config.yaml
model: "audio embedding model"
train_examples: 26041
am_softmax_margin: 0.1
optimizer: "cautious_adamw"
eps: 1e-08
lr_schedule: "wsd"
decay_fraction: 0.3
Rows from block 5, named by matrix and row number. Each number is 128 + 32 x the weight over the matrix's rms, rounded and kept within 0 to 255. All counts start at 0. Numbers have three digits each.
# fc2: squeeze-excite expand (model.blocks.5.se.fc2.weight, 256x32), inputs 0-31
fc2.117:115141111177143122127122178125127106159126115154139127120110174132127126110184119119112104106124
fc2.118:114143131166135138120135161105131093167122117178125137141091182128127128110152097110113118093126
fc2.119:123145135096120125121135124063134103084122115087139124140094108126116133116093063117129069082130
fc2.120:131129117122116110121114113106133106109138119099117143141077119122128129106098087118132102088112
fc2.121:124079114127137131126119089113116106157137122154140124121104149118127119110156114125119126110134
fc2.122:122099122043123133131133059011113068027125117048132106132016073093142119058031004122112023013136
fc2.123:128149122143134110118122145055135114137124113134130117120038155100143111102137067117115046041110
fc2.124:116125125169143128124119158104124132141130125124116132121103114130140118125137118132116128103134
fc2.125:139148119092122124137127119077115123083117137092141115119097095142122115114112079133123090081122
fc2.126:136163116154129136129133164108119136151138130133123139137105122136128127113130128131142103106126
fc2.127:133168137223118127145134255204140166255121126255142139116179255138140135153255180119138205188130
fc2.128:126031133000124117125109000020138059000126129000139116132024000110116119061000018115109015028142
fc2.129:132078129086129140139134037082131088048115136036125117121062053125143112092050070119117082075123
fc2.130:122133122154125140142136170122131114147138125121137141125098117133126126137123122137133101091141
fc2.131:142132111151136114116119162108134136138140128138126132137116113123143124117137132143131096113136
fc2.132:124098119073130142121132121169130155065121115051139138143167053145116131144074164140121175170142
fc2.133:135153135172137138127135171077125142137126130135126131136053147103134120113123098129129099053115
fc2.134:118089112137141117134119071064132078075125116082119132140050035120134112107087052136125060042143
fc2.135:118167122189117126124137164143114146165130116201137125129147215134144157138185159130137161166128
fc2.136:133108121173134112124148084166133152130120119138126128136157092125143137124125165143118172166117
fc2.137:136193142241116121149142203243122200255133138247141122138244207149115144178240238125127239239132
fc2.138:127090108103142124134137044089134079044138136069124128117106058109118107076059088118129104093130
fc2.139:117092115143124117123132115050114069130134137155141115130047090101130100092134071108114041050120
fc2.140:112152118160117132133129142091121119185135130143130113131099112142129118128151118132136121096134
fc2.141:125099143030112138132145074155139138051124115000133123128176000138130144146073178126141156155131
fc2.142:123152118095116133117121102195120152101141117105138128137203102132142143149112202133134181185132
fc2.143:131154111145138122137142159094115147140121129133119128124074148122141136120136110115142125082129
fc2.144:121126135155117127129134149089121112125132119138133113122109154139138133134144085119110091099143
fc2.145:140179116202114143123139205214131161206114138170124132133206153116112121143186205117116224220122
fc2.146:125192124210123138140133197221114183237118126169130144123237151119142135182197214119132249242141
fc2.147:138122112178118137113134108081137098140120119168119128123059162123123130112147090134132069084123
fc2.148:115138118152130142134144175131135121158138130127137122128097152120130129120126132125118141117135
fc2.149:125209137240128122125141206250133215215120144172140148132247166147140141222211255135132255246122
fc2.150:119137114136128132148135177108135128120115123110118127118083119119133122132112106134122110107122
fc2.151:117105140067135138125117087158130110021135130009116142140161000130135122121008164137132143161113
fc2.152:125108135104138116142129140064133115095128143098127148121068110120121146105084069125132073050125
fc2.153:124178120224115130129125182219119145250126115204137114126219147137116117137231206144128210222121
fc2.154:137120108108136120114117137046118120121116121109123125137053132127126102106111051130119053064146
fc2.155:116111130105139116141123086064113108106123115104124132129045108105127132096110052125118066067136
fc2.156:124089127052137114121117078149124163115124138108126155126178102124143145146119147136147162168119
fc2.157:138102135098116116145111044041125076073134136078115127138018107118118109071082035140124031030112
fc2.158:118136135188113114124139166211132155198126132175136128131182138130130133133170207119121214191119
fc2.159:122139139171118131129134158083133116146119114160139123137093158109124116091146084112116097097133
fc2.160:120139112133122128129135134109122107124129121118130126135090119117135119122112087127131088097141
fc2.161:120124125163116120143134189126119112170119126136115122138097143139132138140137113120130126103139
fc2.162:140138133176116128141140168116138137191137143175118120141103172122142139129173121118126115129125
fc2.163:126140114154132143132131176109124112156113123144130110117107155129130140124137123124141119101114
fc2.164:125153138161125139130145197118121119182134141141116131136120115141132119137157126138127126120120
fc2.165:126095117088138140114135111050130126082137134081115117118040076134127125123097062135112045042120
fc2.166:135068140070120123121133038145138130099133121053126148139157005142128135136074152127120169158137
fc2.167:143136125166116126124141167010138076135120131154137106135004158100137117082136040126117040010121
fc2.168:124142142170136125120133169097116141133136126131127123135104122119121116137127123137127106101114
fc2.169:140153103136116127137130173121131146112119115099139123124081117108134112132120133120127105094124
fc2.170:123107118107142125139123108183118159124139121103122126135180082121135139157146165140128158186119
fc2.171:120167136162137113113127174084145122133118136129123115120076172132113125114123106122126096078137
fc2.172:137148137155126120140119123184112161139129139143116117132180162135128130146150178121121188181130
fc2.173:132162117138139143126144156191140164161129115158115127124191174149114124154134188122117172191130
fc2.174:117134115200131116136123186098122103196129133142134118128107136123127132126176120145118125114115
fc2.175:127055133028139139135118025164128148060137124026122128117155006122131150143026155137126164146134
fc2.176:113138139150140119115125149101130119129118132114127121140110118132128120118110108138119119100136
fc2.177:121105132133138115131110191098130132132129130135138124139091130124123136125142104120114107099136
fc2.178:127100130152127103134119164061118085154140141144118130117059140136141137123138075136126074078144
fc2.179:128151132206119123122115175097134124224121119188128114142096172121137115109170109126121107110125
fc2.180:127147118184130136140125161104137111201139142177120115128119192128123142120190104124139113105125
fc2.181:136158134172126137132120162189124153175118119159126141142205164148142140156178200145140199203118
fc2.182:129124135162122135115130165106114104151143125121143133121097110130130131117109126123132115106141
fc2.183:137154123177136136119112181070141108133131136159129127133049174105138134113126071130142066050127
fc2.184:122128118153143119140122172100126117148127124137141132119087142132129127120132100116134085089125
fc2.185:116145119135142140126112163113132116147125140164116128120098190137122125109159094132122094092128
fc2.186:134156122140130128140130159094121119138130130152140136134082163132139139115135114113136113101141
fc2.187:142155138161132109142142181058120131141141136133126130143041163112136109103137097135139073038117
fc2.188:132127138095132134116134098104113089118117126104120130139095126118130137102123094128135111087138
fc2.189:131129119127140142124114165127130121134140136131136127120090146115124135142136128129137116094112
fc2.190:135166138136136149119126148086133110131121135143142124127089171129129128113144096117114091111115